Weights of a small image classifier: norm layernorm, held-out accuracy 100%.
Rows from block 8, named by matrix and row number. Rows with one number belong to one attention dimension. Each number is 128 + 32 x the weight over its row's rms, rounded and kept within 0 to 255. All counts start at 0. After the name is the row's rms in percent of the matrix's.
# v: attention query, key and value (stacked) (model.blocks.8.attn.qkv.weight, 384x128, the v third), inputs 64-127
# proj: attention output (model.blocks.8.attn.proj.weight, 128x128, transposed), outputs 64-127
v.53 089 [ 62  73 146 142 106 118 126  76 165 114 175  83 159 158 149 178 169 135 151  95  76 157 176 121 168 138 145  97 167 122  79 104  91 113 155 119  83 101  93 123 180 104 118 139 129  83 169  80 168 148 151  79 172 177  81  78 115  98 137  89 176 158 141 106]
v.54 084 [123  85 136  87 119 126 101 146 178  89  86 167 107 182 142 122  99 166 179  68 140 117 168 115 173  83 112 150 168 177 114 101 154 167 124  91  98 136  81  73 138 127  80 102 141 129 136 156 126  85 122  87 131 135 173 142  89 136 102 115 181 116 119 106]
v.55 089 [134 128 165 168 134 130 144 135 149  93 135 100 178 146  96  95 190 112 165 170  84  94 103 159 148 147  79 130 128 120 151 105  68  77 119 170  70 140 106 155  89 131 142 144 145  88 184 170 130 138 157 205 135 173 111 104 127  85 109 168 134 146 129 160]
v.56 095 [ 74 128 200 105 114 161 135 104 137 103 151 153 175 133  88 203 179 110  74  85 146 162 157 183 118 112 116 107  60 123 109  94  80 126  75 175 155 114 121 104 131  97 144 165 131  99 126 178 151  84 151 123 126 112  98  86 127 163  86 152 117 134 112 142]
v.57 093 [117 173 141 113 139 138 141 100 154 152  69  92 144 131 208 130 106 173 108 152 106 146  88 122 101 119 148 169 103 180 182 134 119 119 168 146 178 107 182  98 151 100  69 121 140 123 169 142 138 122  91  75 124 157 151 100  89  88 123 159 177 148 156 157]
v.58 097 [ 99 150 142 128 133 113 102 115 121 166 139 113 169  88  81 176 175  96  95 124 116 149 133 102 129  79  94 159 137  78 152 128  78 136 111 117 122 100 151 144 176 116 149 164 111 115 133 103 170 110 131 122 170 117  67 136 139 133 130 170  94 110  82 113]
v.59 090 [176  94 136  76  83 179 127 162 143  91 149 105  96 131 130 116 169 158 128 161  94 106  95 142  79 172 170  80 166 174  85  82 177 118 100 182 175 118  87 173 149 178 133 138 169 111 130 152 112 163 121 176 120 118 157 103 156 179 180 101 121 104 137 175]
v.60 129 [129 128 174 113 155 160 167 144  86 140 166 117 166 168  49 183 194 110 124 124  73 152 126 163 144 104 115 105  93  98 115 134 130 162 107 164 132 163  75 161 172 114 115 152  69 148 185 148 138  96 119 131  86 112  97  94 115 154 136 168 102 164  93  86]
v.61 085 [ 96 106 184 130 167  77 126 101 166  87 119 116 113 146 160 164 156  75  99 100 118  76 130  95  86 123 180 139 154  76 126 137 154 111 105 154 145 133  85 140 136 139 104 117 120  67 151  86 184  86 172 145 137 160 153 159 153 127 111 168 172 142 118 139]
v.62 129 [114  96  81 119 118 122 142 133 177  90  77 110  95 163 179  98  84 143 109 139 144 111 144  57 119 189 131  92 162 158 174 105 132 125 172 123 149 109 150 106 146 140 128 176 156 106  94  59 100 180  77  67 174 134 178 117 121 162 159  90 153 116 168 148]
v.63 129 [152  88 144 130 134 130 145 129 114 118 139 107 113  97  40 204 178 153 153 170 135 174 119 175  95  82  65 135 130  60 142 155  79 135  95 147 102 142  81 102 131 157 121 106 108 108 199 183 141 125 173 165 103 102 100 155 145 155  85 103 132 126  72 112]
v.64 099 [ 85  76 178 112  72 127 162 150 145 141 138 170 139 112 169  72 100  73 142  92 163 161 154  75 160  76  91 139  89 129 142 156 154 106 159 169  90 162  98 158 164 103  99 154  79 147 151 126  81 166 119 163 151 113 143 146  99 139 110 179 177 142 108 120]
v.65 100 [117 114 193 156 108 117 101  97 155  87 180 191 146 145 137 130 122  86 141  69 134 152 150  88 135 106 163 113  93  70  97  93 119  93 105 132  82 170 142 159 141  78 170 146 149  96  98 164 103 106 181  97 122  81 157 128 144  89 120 173 114 142 146  93]
v.66 090 [163 168 134 165  80 177 116 186 125 173 100  64 121  77 100 150 105 125 184 148  91 133 154 134 128 166 152 114 116 100 158 159 100 157  85  81 107  82 115 110  71 115 151  90 186  75 107 155  90 123 119  81 155 166 180 149 154 122 123 153 119  81 166 136]
v.67 089 [109 170 135 105 162 136  91  76 115 175 163 167 145 168 175 177 115  98 125 115 108  91 129 109  92 146  86 171 164 151  96  75  89 156  94 152  77 110 115 149 139  73  91 101 150 167 102  80 158 147 131 189 133  86 175  88 108 130 156  93  85 174 123 130]
v.68 099 [ 57 125 188  90 149 147 152  79 160 116 174 167  99 163 156 133  88  81 143 121 193 105  95 167 159 142 126 132 142  77  87 129 144 126 102 186  63  98 141 178 124  99  83 173  71 102  88  99 134 117 120 186  75 158 150  65 134 140 157  93 149 121 179 106]
v.69 096 [ 90 129 109 121 204 118  77  92 118 175 140 118  95  82 126  83 151 184 117 139 131 108  84 142 105 130 102 128 106 152 121 185 156 158 135 111 119  97 171 137  83 117 123 132 152 172 147 159 145 157  90  76  90 161 107 167 156 143 120 137 173 129 156 114]
v.70 084 [106 168  87  72 128 142 141 168 113 142 155 156  98 158 106 110 105 102 141 144 118 132 135 118  88  82 171 180 178 165 115 116 145  81 176  86  90 120 107  77 115 160 166 168 131 103 185 152 132 167 116 123 172  79 109 153 144 152  86  71 140 161 129 171]
v.71 089 [114 101 125  92 155 164  77 107 116 138  68 154  82 130 114  91  83 137 177 168 110 141 136 116  93  82 125 110 168 183 155 167 122 185 121 137 146 136 153  92  92  92  66  74  86 108 133 181 141 113 166  79 117 134  95 163 169 175 121 160 157 112 131 163]
v.72 089 [132 138 154 152  92 174 149 165 135 155  97  84 172 127  70 124 151 106 140 144 135 119  88 121  81 172 127 147  80  76  82 103 118  85 135 149  95 176  97  90  86 145  85 157 148  87 144  95 149 171 156 116  89 183  75 153 151 143 110 176 140  88 164 164]
v.73 088 [184 161  98 117 175 163  76 134 112 182 108 174 183 159 120  74 123 140 178 101 161 119 164 141 153 158  91 118 156 158 131 176 122 174 142  66  75 130 172 138 137  92 140  70 157 182  87  88  95 112 116 135 164  74 164 112 178 151 103 173 128 157  98  80]
v.74 086 [136  75 171 178 162  80  97 176 166  67 167 165  69 158 173 100 103 119 164 117  94 174 133 114 138 103 134 144 158 125 123 171 132 153  99 162 104 103 130 133 175 168 122 165 111 158 181  91  81 189 186 127  73 131 124 142 132 114 111  88 190 134 149 179]
v.75 085 [152 104 106 177  88 101 162 152 112 134 104 130  79  78 182  87 125 185 170 128 114 132 141 133 153 166  99 160  73 145 180 145 129  94 103 188  93 130 141 127 166 127  95 173  79 179 141  90 138  77 170 112 140 148 174 156 124  73 114  86 151 175 170 150]
v.76 078 [170 112 160 145 158 162 101 126 137 112 127 151 125 172 138  90 152 114  96 150  78 128 172 121 165 132  77 148 150 126 158 164  84 114 162 189 154  82 159 134 126 117 174 184  88 152 176 145 136  86 154 152  85 168 133 158  73 125 155 102  81 103 154 175]
v.77 092 [112 122 131 117 162 153  91 135 184 149 147 181 157  78 145 135 149 133 100 156  78 160  94  89 156 152 165  91 124  70  85 158 106 160 123 158 178 181 148 180 166  91 130 167 148 153 123  75 164 149 171 154 162 185 120  78 168 134  99 122 100 164 171 167]
v.78 091 [114 122 176 173 120 152 180  74 182 111 179 174 113 118  81  99 168 116 161 145 140 134 116 133 127 172 117 146 115 167 120 123  99 134 122  89  70  88  97 181 101  77 170 115  86 171 168 164 139 154 163 134 159 117 107 154 148  80 104 113 180 180 180 152]
v.79 093 [126  85 129 175 111 105 115  75 131 143 182 145 120 175  97 162 142 174  79 121 103 176  81 155 175 126 117 150 168 129 149  83 172 177 110 178 167  87 101 163 109 176 110  90  81 121 150  90  92  79 162 129 102 118 101 130  86  86 150  89 102 145 153 118]
v.80 091 [ 70 103 166 149 163 164 146  91 154  79 194 127  77 147  82 127 186 141 114 112 143 189 155 184  94 167 128 136 152 131 103 124  71 160  64 127 141 163 154 111 127 150 122 144 110 168 118 165 130 169 123 151 114 156 139 138 171 174 126 146  96  87 127 172]
v.81 084 [171 118 184 151 158  88 128 172  92 106 114 187 145 138 168  78  83 138 108  94 140 144 169 144 143 106 153 160 115 152  77 125 134  81 120 134 113  91 130 140 137 124 114 135 134  82 155 178 173 129 172  75 145  93  95  71 102 112 172 132 101 155 182 110]
v.82 089 [126 107  75 145 110  83 102 100 102 114  93 137 145 175 128  75 115 176 109 164 149  99 130  85 166 168 149 121 156 169 127  83 131  88 185 155 173 103 153 119 137 133  89 157 180 169 180 143  96  99 123 146 175 175  90 125 130 148 100  84 104 176 174 131]
v.83 097 [137 136 133 134 103 159 126  90 154 103 100  98 167  85 211  95 102  80 142  83 171  94 155  55 105  85 119  98 111 189 110 107 135 136 139 102 161 120 190  86 131  79  93 178 121 177  71 152  82 119 129 106 148 152 129 160 157 110 104 100 138 165 154  97]
v.84 088 [163 156  94 160 166  86 114  95 126 100 129  83  75  77  69 124 131 134 183  98 120 155 170 151 139 169  93 153  82 156 110  81 102 111 129  91  83 127 153 154 141 130 163  63 128 128 141 103  76 108 171 130 147  83 133 168 162 115  86 129  92 160 123  87]
v.85 103 [147 141 124 150  95  78 142  86 123 118 136 171 149 147 210 113 106 166  87 140 131  84 166  87  97  89 184 151 174 184 158 114 154 136 163 138 140 112  83 137 160 145 111 183 115 113 106 129 124 100  76 130 176 144 117 151 165  89 116 181 160 123 103  92]
v.86 116 [103  91  62 181 162 136 160  82 123 123  78 114 150 102 188  84  95 123 147 117 165 130 133 132  96 179 142 101 160 129 177 140 183  78 135 122 139  87 171 150 125  97 178 150 111 163 115  69 118 103 111  58 146 137 150 100 100 122 176 100 128  91 181 103]
v.87 090 [ 88  83 130 111 137 168  87 142 123  77 172 180 134 103 107  70 146  82 111 139 123  78 159 132 135 172  96 143 110  93 130 145 129 168 168 162 122 112 114  92  94  86  94 170  91 138 168 158  81 129  74  96 112 102 169 124  90  85 107 184 134 128 155 158]
v.88 090 [168 120 151  65 137 102 172 119 119 161  99 112 156  81  83 158  97  93  76  91 154 139 129 133 150 171 152 106  74 134 178  85 164 123 139 147 185 137 121 118 162 158 172 145 179 162 193 133 121 158 171 114  88 119 136  84 125  98 124  89 133  75  92 162]
v.89 084 [ 77 183 100 117  76  93  69  99 142 123 164 164 113 172 111 113 100 129  98 117  78 161 104 122 144 154 140 131  87 178 109 132 168 140 189 113 133 129 111 155 181 170  95 145  82 172 107 135  96  94 118 174 120  69 183  82 162 152 143 148 175 166 124 186]
v.90 083 [126 132 119 162 132 142 177 149 163  74 164 142 184  96  93 180 115 182 101 145 155 166 115 100 139 154 112 142  72 141 156 167 158 172  99 131 108  99 121 134 136 181  99 138 116 168 148 155 107 120 184 138  71 109 163  84 161 177 130 130 171 109  78 104]
v.91 088 [ 80 160 148 179 136 152 137 157 180 137 145 135 149 175 149 121 118  80 160 162 159 116 191  51 134  94 136 133 180 174  92 131 145  98 152 137 105 153 114 159 168 172 163 158 166 141 139  66 130 119 100  64 111 138 162 137 154 178  81 154 107  87 130 115]
v.92 117 [103 181 167  93 116 163 104 164  66 139 146 124  98  96  59 150 197 139 165 146  80 155  97 136  99 113 123 109 104 111 141 153 106 155  63  96 149 167 109 143 162 118 138 104 113 100 173 196 165 127 191 144  93 129  96 119 147 141  81 157  99 161  71 105]
v.93 088 [166 136 128 162 179  97  79 118 126  82 146 161  81 170 116 115  86  83  91 108 137 143 176 164  74 133 142 175 168 173  85  85 149 114 139 156  92 165  79 109 132 134 104 122 177 129 123 168 151 155  82 138 110  83  97 165 102 140  80 103 172 132  97 165]
v.94 093 [ 88 110  76 154 113  68 104  78 133 120 118 188 135 169 190  88  85 128 171  81 183 136 144 146 108 154 182 168 114 126 189 178 158 116 165 140 121 122 112 110 126  80  79  97 135 176 125 130 117 188 141 101 136 151 143 143 143 100 125 123 118  87 103  88]
v.95 093 [105 114 152 187  77 124 126  72 145 130 101 127 158 135 177 134  82  97 113  99 106 155 169  79 129  91 155 137  89 162 135 180 168 122 162 103 149 147 141 143 151 155 166 160  77 106 102  71 148 133 132  88  84 109  87 123 129  96 124 116 162 143 174 103]
v.96 084 [171 142 160 118  82 128 133 134 183 180 174 129  71 177 133 149 113 102 135 127 113  96 110  87 125  94 113 125  79 131 119 182 171  76 145 106 138 182 115  85 162 152  92 187  95 173 129 107  78  95  68 180 133 104 130 136 129 138 168 103  97 170 110 121]
v.97 093 [117  86  97 119  90 100  77 157 116 125 118 140 127 125 144  84 142 113  93  90 116 144  86  72 160 165 176  90  92 165 160 136 131  70 202 152  95  68 131 133 108  85 166 132 158 131  77 135 125  82 138 106 117 147 167  91 122 161 162 160 157  71 162 140]
v.98 091 [162 168  92 120 119 103  87 131  87 138 161 160  77 172 128 119 180 153 139 138 123 177  80 114 164 114 177 140 174  93 104 175 127 132 141 121  82 132 157 149 122 119 148  83  92 110 105 110 163 163 183 158  74 107 150 160  90 181  87 128 116 163 170  90]
v.99 099 [111 160 188  59 142 193  76 117  76 112 136 146  94 101 124 124 173 123  96 106 150 156 163 127  81 105 156 170 117  80  94 136  59 167  65  97 140 121 146  95 112 163  69  98 100 116 155 132 112 139 188 183  56 126 140 106 153 168 134 115  82 173 138 133]
v.100 097 [166 179 103  69 128 154 163 178  88 106 110 124 164 150  50 135 145 107 146 128 161 171 134 148 139 182  99 138 117  76 154 103 159 170  93 113 173 180  80 104  99 161 107 108 149 109 166 178  96 167 169 127  77 150 132 147 156 130 122 146  95  90  74 117]
v.101 086 [ 93 184 149 171 166 125 133 134 178  88  81 133 171 139 144  79 125 171 151  81 164 134 164  97  87  94  99 138 143 103 143 102 106 116 174  92 100 118  88 149 136 139 170 133 136 132 149 140 147 180  89 141 140 166 160 140 157 134 136 155 147 150 153 109]
v.102 093 [159  99 118 101 136 107 172 142  94 134 153 121 164 106  98  94  87 176  94 140 119 144 181 177 109 122  99  98 132  87 133 113  95 146 125 144 160 186 138 167 179 188 157 135  94 103 119 103 140 125 163 175 112 148 120 140  76  89 163 163 113 183 139  92]
v.103 087 [145  91  81  90 162 127 135 179 119 153 105 181  87 122 123 133 131  77 165 118 111 136 102 157  99 108 138 144 161  95  95 171  76 160 198 142  85  66 144  81 122 132  80 108 110 136 104 153  79 124 120 126 114 139 152 123 118  77  92  84 145  71 152 137]
v.104 089 [169 127  72 173 113  89 159  80 106 116 134 163 162 116 119 116 104 109 178 119 168 170  71 105  90 177 164 154 178  83 183 112 114  93 110 138 126 103 152  88  77 124 128 164 158 174 136 136 179 172 111 158 109  83  83 129 129 175  86 158 148  75 159 128]
v.105 120 [ 93 128  90 137 151  78 143 109 162 104  92 109 110 165 139  83  45  88 137 106 116 113 126  63 102 114 141  93 139 160 136 114 142 119 154 181 154 101 184 120 157 110 169 161 142 124  92  66 133 138  59 101 174 192 124 164 110 169 136 105 157  72 122 136]
proj.53 073 [ 97 149 124  76 108 114 131 180 157 104  87 163 106 108 111  79 145 134 148 159 101 162 145 169  75 147 150 131 112 145  88 115  91  71 160 161  86 169 157 148  99  80 158 165 160 104  89 120 118  90 122  98  69 178 110 142  97 116 155 148 144 157 168  75]
proj.54 084 [156  82 142 136 148 122 161 154 178 152 114 104  93  86 152 137  30 119 144 178 188 123  84 105 172 135  80  80  91 103 105 170 182 144 139 141 105 129 108 115 148 128 187 102  96 148 182  87 145 151 120  98 105 144 166  90 162 149 177 116 111 131 131  87]
proj.55 087 [109 153 149 127  87 181 113  91 166 136 117 195 174 131 107 173 116 111  80 126 155 138  78  94 127 137 112 133 142 128 161 141  42 151  79  90 134 157 139 117  98  93  87 156 113 120  89  84  90 115 171  96 102 122 167 153 164 137 149 129  80 118 154 172]
proj.56 100 [140  91  82  98 124 101 107 125 135  95 121 163 133 147 160 141 173 146 123 144  82 108 153 119  95 113 134 127 161 153 143 160  72 144 175 111 152 123 121 166  95 142 105 154 102 155 120 102  93 164 159 120 135  50 140 135 168 158 110 141 119 131 113 156]
proj.57 096 [158 116 140 133 143 108 160 124 178 114  91  53 121 129  81 139 101 104  91 132 161  97 117 115 161 144 150  99 148  93 163 113 230 125 140 108 119 139 192 179  87  90 150 168  80  88 167 132 128 139  93 168  92 194  86 146  95 166 137 134 146 131 122 153]
proj.58 095 [116 136  83 113 111 111 105 118 129 165 126 162 152 124 137 139 164 101 163 158 133  85  88 102 103 159 153 122 149 148 100 125   8 185 118 104  82  96 122 117 168 122 142 115 121 148 161  84 124 106 162 144 104  63 157 176 122 136  98 148 134 156 146 131]
proj.59 073 [ 91  74 102 118 116  84  78 145  95  91  96 155 118 141 177  75  80 160 132 140 110 111 120 125 120 139 138 137 174  91  98  87  73 163 122 152 124 100  79 157 100 174 104 164  95  86  95 153 130 186  62  98  86 105  92 119 130  92 173 128 146 131 127 155]
proj.60 119 [121 149 145 138 102 136 124 118 134 168 145 193 107 111 171 133 246 107 147  99 131 137 107 106 104 101 144 109 140 123 117 170  37 148  97 121  96  95 104 114 126 160 148 142 156 123 149 153 136 162 148 150 152  41 109 147 173 105 116 106 100 139 107 159]
proj.61 081 [163  90 157 138  86  82  95 109 168 127 124 129 135 148 142 117 145 120  92 168  99 176  93 177 104 110 108 129  90  87 166 167 205  83  99 137 108 132 183 162 157 133  96 160  86 161 158 146  89 172 138 130 168 104 125  81  94  90 167 138 159  90 173 168]
proj.62 136 [100 142 130 105 146  98 159 101 154 122 147  34 155 156 129 110  26 111 149 147 171 152 133 106 110 102 106 143 158  88 125 107 214 120 153 116 152 146 164 148 153 126 141 154 111 120 149 109 155 144 157 142 113 213 126 145  99 115 165  98 122 102 118 126]
proj.63 136 [138 136 118 131 119 123 133 158 120 124 122 182 156 157 167 132 244 125 149 105  86 136 118 123 110 116 118  97 124 163 153 131  54 154 130 146 149 117  40 138 139 152  97 134 107 118 152 103 111 105 100 111 155  53 118 118 160 132 107 140 132 122 131 132]
proj.64 085 [171 122 112 156 159 110 169 163 160  96 167  79  99 151  94 135 148 169 153  95 177 116 137  94 169 165  77 129 143 117  81 106 129 116 124  84  81 118 114  86  93  94 135 170 148 151 103 178 156  78 162 164 113 151 166 102 151 157 144 142 161  88 114 128]
proj.65 087 [144 157 121  97 127 106  99 126 131 130  90  95 159 154 155 134  77 121  86 161 189 153 157 161 115  93 144 171 141  74 174 133 202 109  92 110 114 175 186 125 174 159 110  83 159  84  90 135 159  87 125 151 130 106  94 159  94  96  92 107 134  97 119 116]
proj.66 082 [171 154  98 111  77 100 107 101 134 147 127 175 117 157  88 122 115 115 106 129 101  76 102 117  83 149 147 164 126 175 124  80  85  87 139 178 153 170  93 166 122  85 171 119 171 151 102  82  82 126 148 121 114 109  82  89 147 106 141 115  75 112 100  96]
proj.67 077 [ 97 134  89  82  99 110 148 139 109  82 106  93  85 173  91 136 107 166 163 168 153 101  91 132 109  86  97 129 153 114 155 124 138 175 166 147  97 180 166 129 143 129  87 176 126  88 141 183 108 128 175 164 163 169 135 111  79 164 119 118  69 120  74 162]
proj.68 098 [134 119 147  90 100 103 102 113 167 133  96  74  82 175 153 156 123 133 154  87 191 128 137  96  99  85 136 165 147 134  94 132 169 148 104 140 165 167 197 143 116 132 141 142 143  91 133 127  88 113 167  95 100 181 155 162 157 120 134 167 135 122 149 105]
proj.69 081 [159 119 111  90 131 138  83 123 157 145 132 137 156  64 109  87 103 164 111 162  74 151 131  67 128  94 122 103 164 104 155 102  68  75 110 141  77 105 120 101 158 175 128 157 141 142 134  69 132 118 155 128 127 138 131  92 134  93 122 117 109 128 104 125]
proj.70 072 [120  95 130  71 101 141 148  80 162  96 109 121 174  96 114 116 157 178  84  68 115  89 134 154  98  88 171 136 152  75 120 144  96 152 120  84 107 165 134 174 145  99 130 176 145  88 110 158 180 119 129 154 152 147  95 109 168 136 171  97 116 148  73 147]
proj.71 079 [138 121  65  91 111 121 177 130  94  75 128 151 129 168 108 119  94 150  95 156  98 122 177  92 112 144 127 141 137 100 100 119 157  77 135  90  90 170 102 177  77 170  91  93 174 117 147 102 139 181 102 130 107 150 105 171 151  76  89 172 149 100 156 108]
proj.72 085 [ 95 116 151 165  96 100  92 164 130 107 100 190 171 156 130 152 200  97 113 101 118 116  96 110 155 154 158 171 146  88 133 155  39 111 121 173 172 165  73  83  86  93 122 117 118 108 125  81 104 166 106 133 168  61 113 123 167 101 110 161 144 120 129 147]
proj.73 074 [107  81 125 119 160 121 154 149 124 152 181  95 170 149 156 119  99 162 101 118  67 138  77 169 179 161 128 110  73 116 139  74 187 161 134 128 118 106 150 104 103  88 114 105 186 124 110 123 105 142 129 126 122 120 169 172 185  71  75 144 162 139 102  94]
proj.74 076 [ 74 125 168  90 140 179 128 111 109 138 124  91 138 173  68 174 188  87  87 104 141 104 149 175 180 165  71  78 103 110 167 107 131  94 100 120  77 117  88 147 179 109 103 185 118  91 121 119 115 106 139 113 151  64 160 176 137 150 171  74 127 169  97  92]
proj.75 074 [130 162 133 116 139 148  87 136 129 102  77  84 169 120  90  96  88  87 132 172 134  95  78 168 113 155 122 164 135 157 174 104  86 115 177  76 180 185 161 120 105 180 174  74  92 115 118 116 138 156 166 167 133 126  83 150 171 156  78 159 167 180 125  91]
proj.76 077 [123  91  91 117 158 161 140 166  90 110 127 141  92 172 168 136 104  81 154 178 117 119 181 123  83 127 108 113 163  82  86 159  94 126 113  90 182 157  87 140 154 146 102 109 176 164 122 127  96 170  77 165  99 162 141 121 178 138 182 163 148 102 137  76]
proj.77 076 [162 124 113 150  72 176  93  71  86 130  79  95 161 155 121 121 149 122  97 163 140 186 106 132 167  81 152 122  83 164  95 110 146 183 126 131  87 187 120 137  83 132  86 117 106 159 109  80 160 160 127 130 175 157  84 143  96 100  76 173 106 133 134 137]
proj.78 080 [152 172 144 147 159 100 117 147 167 184 170 132 109 169 157 100 144 163 125 137  86 110 167 120 175  89  77 170 139  82 174 120 138 101 114 127 118 176 155 162 174 179 156 142 134  80 137 153 154 101  79 111 133 150 146 167 118 114 118 164  81 165 136 116]
proj.79 077 [110 108 178 104 182  85 178 124  76 132 121 176 113  89 153 115 123 130 171 120 110 177 124  97 121  82 166 105  93 154 166 179 151 133 111 136 136 151 176 131 134  97 166 157 141 105  85 130  94  83 181 118 145 119  76  96  88 108  89 102 137 150 161 157]
proj.80 107 [151 159 146 111 141 130 125 126  80 111 139 170 162 145 106  86 228 146 155 108  91  98  89 133 114  83 131 127 100 166 147 115  16  99 136 115 161 101 120 101 101  90 127 141  89 152 127 104 107 117 155 128 145  77 135 164 127  95  76 111  96 105 106 146]
proj.81 077 [ 85 138  88 119 172  90 175 148 138 153  89 112  81 156  89  99  91 148 165 104 184 141 118 156 120 136 134 113 172  84 161 172 209 119 152 161 105 162 109  94 131 105 163  93 123 181 183 169 171  79 150  94 117 141 120  96 101 147 179 152 173  92 109 163]
proj.82 087 [101 106 119 167 155 125 174 127 163  77 165  87  96  88  92 168 104  91 110 103 154 149 112 117  79 170  91 131 140  90 134  96 249  82  95 175 131 102 182 164  91 145 102 125  82 158 107 107 152 168  96 127  83 199  91 138 108 171 184 115 161 132 167 124]
proj.83 105 [166 152  96 156 126 138 125 151 105 152 117  88 145 150 121 153  15 168 108 127 184 162 108 127 157 141 141 168 110 119 161  87 199 110 132 125 150  96 134 117 167 126 121 120 109 100 102 161  98 131 112 134 129 196 119 131 156 165 111  90 157 127  90 103]
proj.84 079 [ 80 152 183 107 111 128 126 153 163 179 151 185  92 128 151 146 186  78  90 135  81 152 169 109 119 155 112  99 138  94 178 134 137 153 152 104 162 107 127  97 171  84 100 142 136 100 150 156 134 144 121 159 151 152 155 170  96 103  72  91 131 176  98 153]
proj.85 108 [127 110 141 136 134  85 123 159 111 112 101  82 109 117  91 170  55 113 105 117 157 133 157 112 138 106  98  97 157  88  96 156 242 151 102 109  99 102 179 155 142 167 124 146 133 161 168 157 131  95 132 164 124 205 126 148 114 145 149 105 132 138 148  87]
proj.86 126 [109 160 126 154 163 121 160 156 151 134 153  71 103  98 124 163  47 111 156 111 180 119 110 145 156 103 150 156 128 138 118 130 242  99 142 149 152 141 178 121 161 153 147 117 100 153 139 156 146 154 168 144 131 173 125  97  89 105 153 151 164 130 106 132]
proj.87 069 [129 117 141 172  79 149 128  76  65  83  83 121 145 184  86 114 138 123 161  89 162  83  69 153 116 128 112  89 157 127  85 140 104 115 107 142 120 129 132 152 133 103 115 118 155 161 111  94  75 112 141 125 124  73 138 122 134  75 107 163 147  71 142 151]
proj.88 082 [ 98  95 142 142 124 137 104 159 137 109 144 142 121 128 172 105 203 167 141 128 131  99 137 109 148 173 124  94 159 123 136 166  69 106 128  93  98 143  98 141 109 128  97 164 117 110  95  92 144  97 131 143  99  94 155 109 115 125  73  95 107 133 146 120]
proj.89 081 [127 124 132 156 158 170 113 156 149 111 162  55 145  76 137 143 136 138 116 170 173 111 174 157 133 132 114 178  90 117 145 116 193 171 119 107 134 133 155  87 151 155 119 172 126  81 140 117 146 116  92  80 147 143 154 113 118 176  97 117 186 115 135  78]
proj.90 080 [ 96 112 151 154 102  95 167 167 159  89 139 156 152  86 134 121 123 118  84 175 110 110 103 119 173 135  84 169  90 102 166 154 120 105 114 137 175 178 164 126  93 111 154 116 155  79 152 146 175 112 167 153  96 131 123 139 170 131 153 171  75 170 100 132]
proj.91 095 [119 110 175 153 151 164 149 101 120 123 100  48 102 104 120 122  44 157 100 152 171 117 142 118 137 121 139  96 141 140  71 154 160 143 150  92 142 139 157 134 177  99 167 154 151 134 124 179  86 103 115 144 109 168  96 112 143 152 139 104  86 112 108  91]
proj.92 137 [108 146 155 155 119 127 144 103 111 156 122 194  96 105 130 126 251 124 110 109 100 123 116 135 113 140 148 105 123 153 144 124  35 110 108 103 117 114  93 138 142 107  97 133 146 131 143 141  92 128 134 137 145  39 159 159 141 136  91 116 108 136 129 113]
proj.93 074 [109 170  94 109 136  75 155 162 178 154 172 102 106  93 129 128 154  77  96 111  89 138 139 180 102 145 126 132 155 156  97 126 158 127 120  75 152 115 181 100 155 115  73 166  81 153  75 154 118 122 133 173 101 111  92  75 100 157  99 135  89 123  91 157]
proj.94 087 [135  98 124 118 107 109 149 133 136  91  99  75 126 127  79 149  67 171 148 155 164  99 117 168  79 132 170 145 113 135 165 134 210 164 144 140 101  91 166 146 141 146 126  86  91 120 161 166 111 115 160 106  99 178 116  87 109 165 102 100 132 160 174 121]
proj.95 086 [169 110 150 144 156 148 112 169 167 132 142  42 167 116 104 165  81 146 122 111 143  99 176 136 119 167 145 124 124 156  87 114 158 168 120  86 181  91 176 106 131 174 114 146  84 153 133 173 113 128 171 148 165 169 162  88 165 145 143 122 141 120 102 138]
proj.96 075 [175 128  82 119 102  86 157 182  94 162 156 147 167 142 168 112 104 130 156 160  78 162  98 102 153 110  90  76 104 132 155 126 148 142 104 105  88  96 156 127  79 139 171  83  81 160 110 136 175  95 181 130 131  93 159 114 177 161 179  75 179 152 124 153]
proj.97 112 [135 105 156 153 154 121 139 159 131 101 147  43 113  90 140 160  77 144 154 139 164  83 103 146 140 161 118 125 148 124 146 133 200  91 115 116 116 123 189 152 109 152 154 117 143 120 148 124 158 159 146 123 117 160 138 137  82 135 134 143 155 118 156 109]
proj.98 078 [114 101 176 116 118  98 129 134  82 113 125 131 156 121 180 165 196 107 159 169 159  94  88  82  99 131  90 130  86  96 119  96  66  85 107 113 149 156 116  84 176 170  90 179  86 157 128 149  78 109  95 165 128 128 174 153 155 142 117 150 102 160 174 112]
proj.99 118 [119  97 123 153  93 128 136 114  86 135 135 214 120 115 150 105 190 141 151 152 109 126 112 106 151 139 146 161 113 123 152 138   6 168 104 131 142 147  81 156 152 107 105 140 105 145 153  90 143 146 141 107 158  59 137 135 155 153  85 130 144  99 116 139]
proj.100 116 [139 110  93 120  89 144 140 116 157  95 117 224 129 102 129  83 232 139 114 105 130 156  94  98 135 161 156 109 156 108 163 155  15 156 167 122 136  91  53 157 120 100  96 116 155  95  89 129 112 129 131 136 128  67 110 100 165 146  78 163 142 127 121 102]
proj.101 073 [101 109 108 180 120 164 122 169 136 132 165  77 154 150  89  97 105 136 144  78 180  85 134 119  85 138  80  81 136 113 171 133 159  94  86 167 144 177 175 131 173 159 129 116 120 135  86 125 178 149 173  87 103 115 121  89  98 171 140 181 101 156 188 104]
proj.102 100 [ 99 105  97 160 114 151 123 105  90 100 146 233 126 127 116 137 191 120 126 154  75 144 109 113  96 168 160 104 166 130 116 167  53 111 169  82 141 111 116 135 136 119 157 136  97 146 101 127 146 137  90  97 132  58 119  98 153 147 132 141  92  98 102  96]
proj.103 090 [111 130 131 148 169 154 106 146 142 158 112 119 137 113 129 163  81 154 119 145 143 128 164 170 151 121 173 111 116 150 135 101 229 129 111 156 107 140 132 150 158  99 102  89 159 125 136 155 114 160  83 160 114 209 118 176 114  91 129 133 109 157 131 178]
proj.104 082 [ 87 166 148 136  77 171 126  84 179  87 124  90 128 147 111 134  88 100 106  96 157 109  88  88 154 142 120 104 163 163  92 151 187 177 153  85 127 161 164 121 111  98 108 155 122 142 110 118 175 102 121  99  87 191 110  92 164 164 133 152 148 102 116 175]
proj.105 148 [118 127 136 141 112 118 147 150 125 148 151  46 150 129 106 165  15 158 106 134 125 114 108 143 118 131 108 143  98 127 119 133 225 120 134 127 134 118 197 116 150 158 132 117 104 136 124 116 146 155 132 107 113 179 106 145 110 137 148 119 117 158 116 112]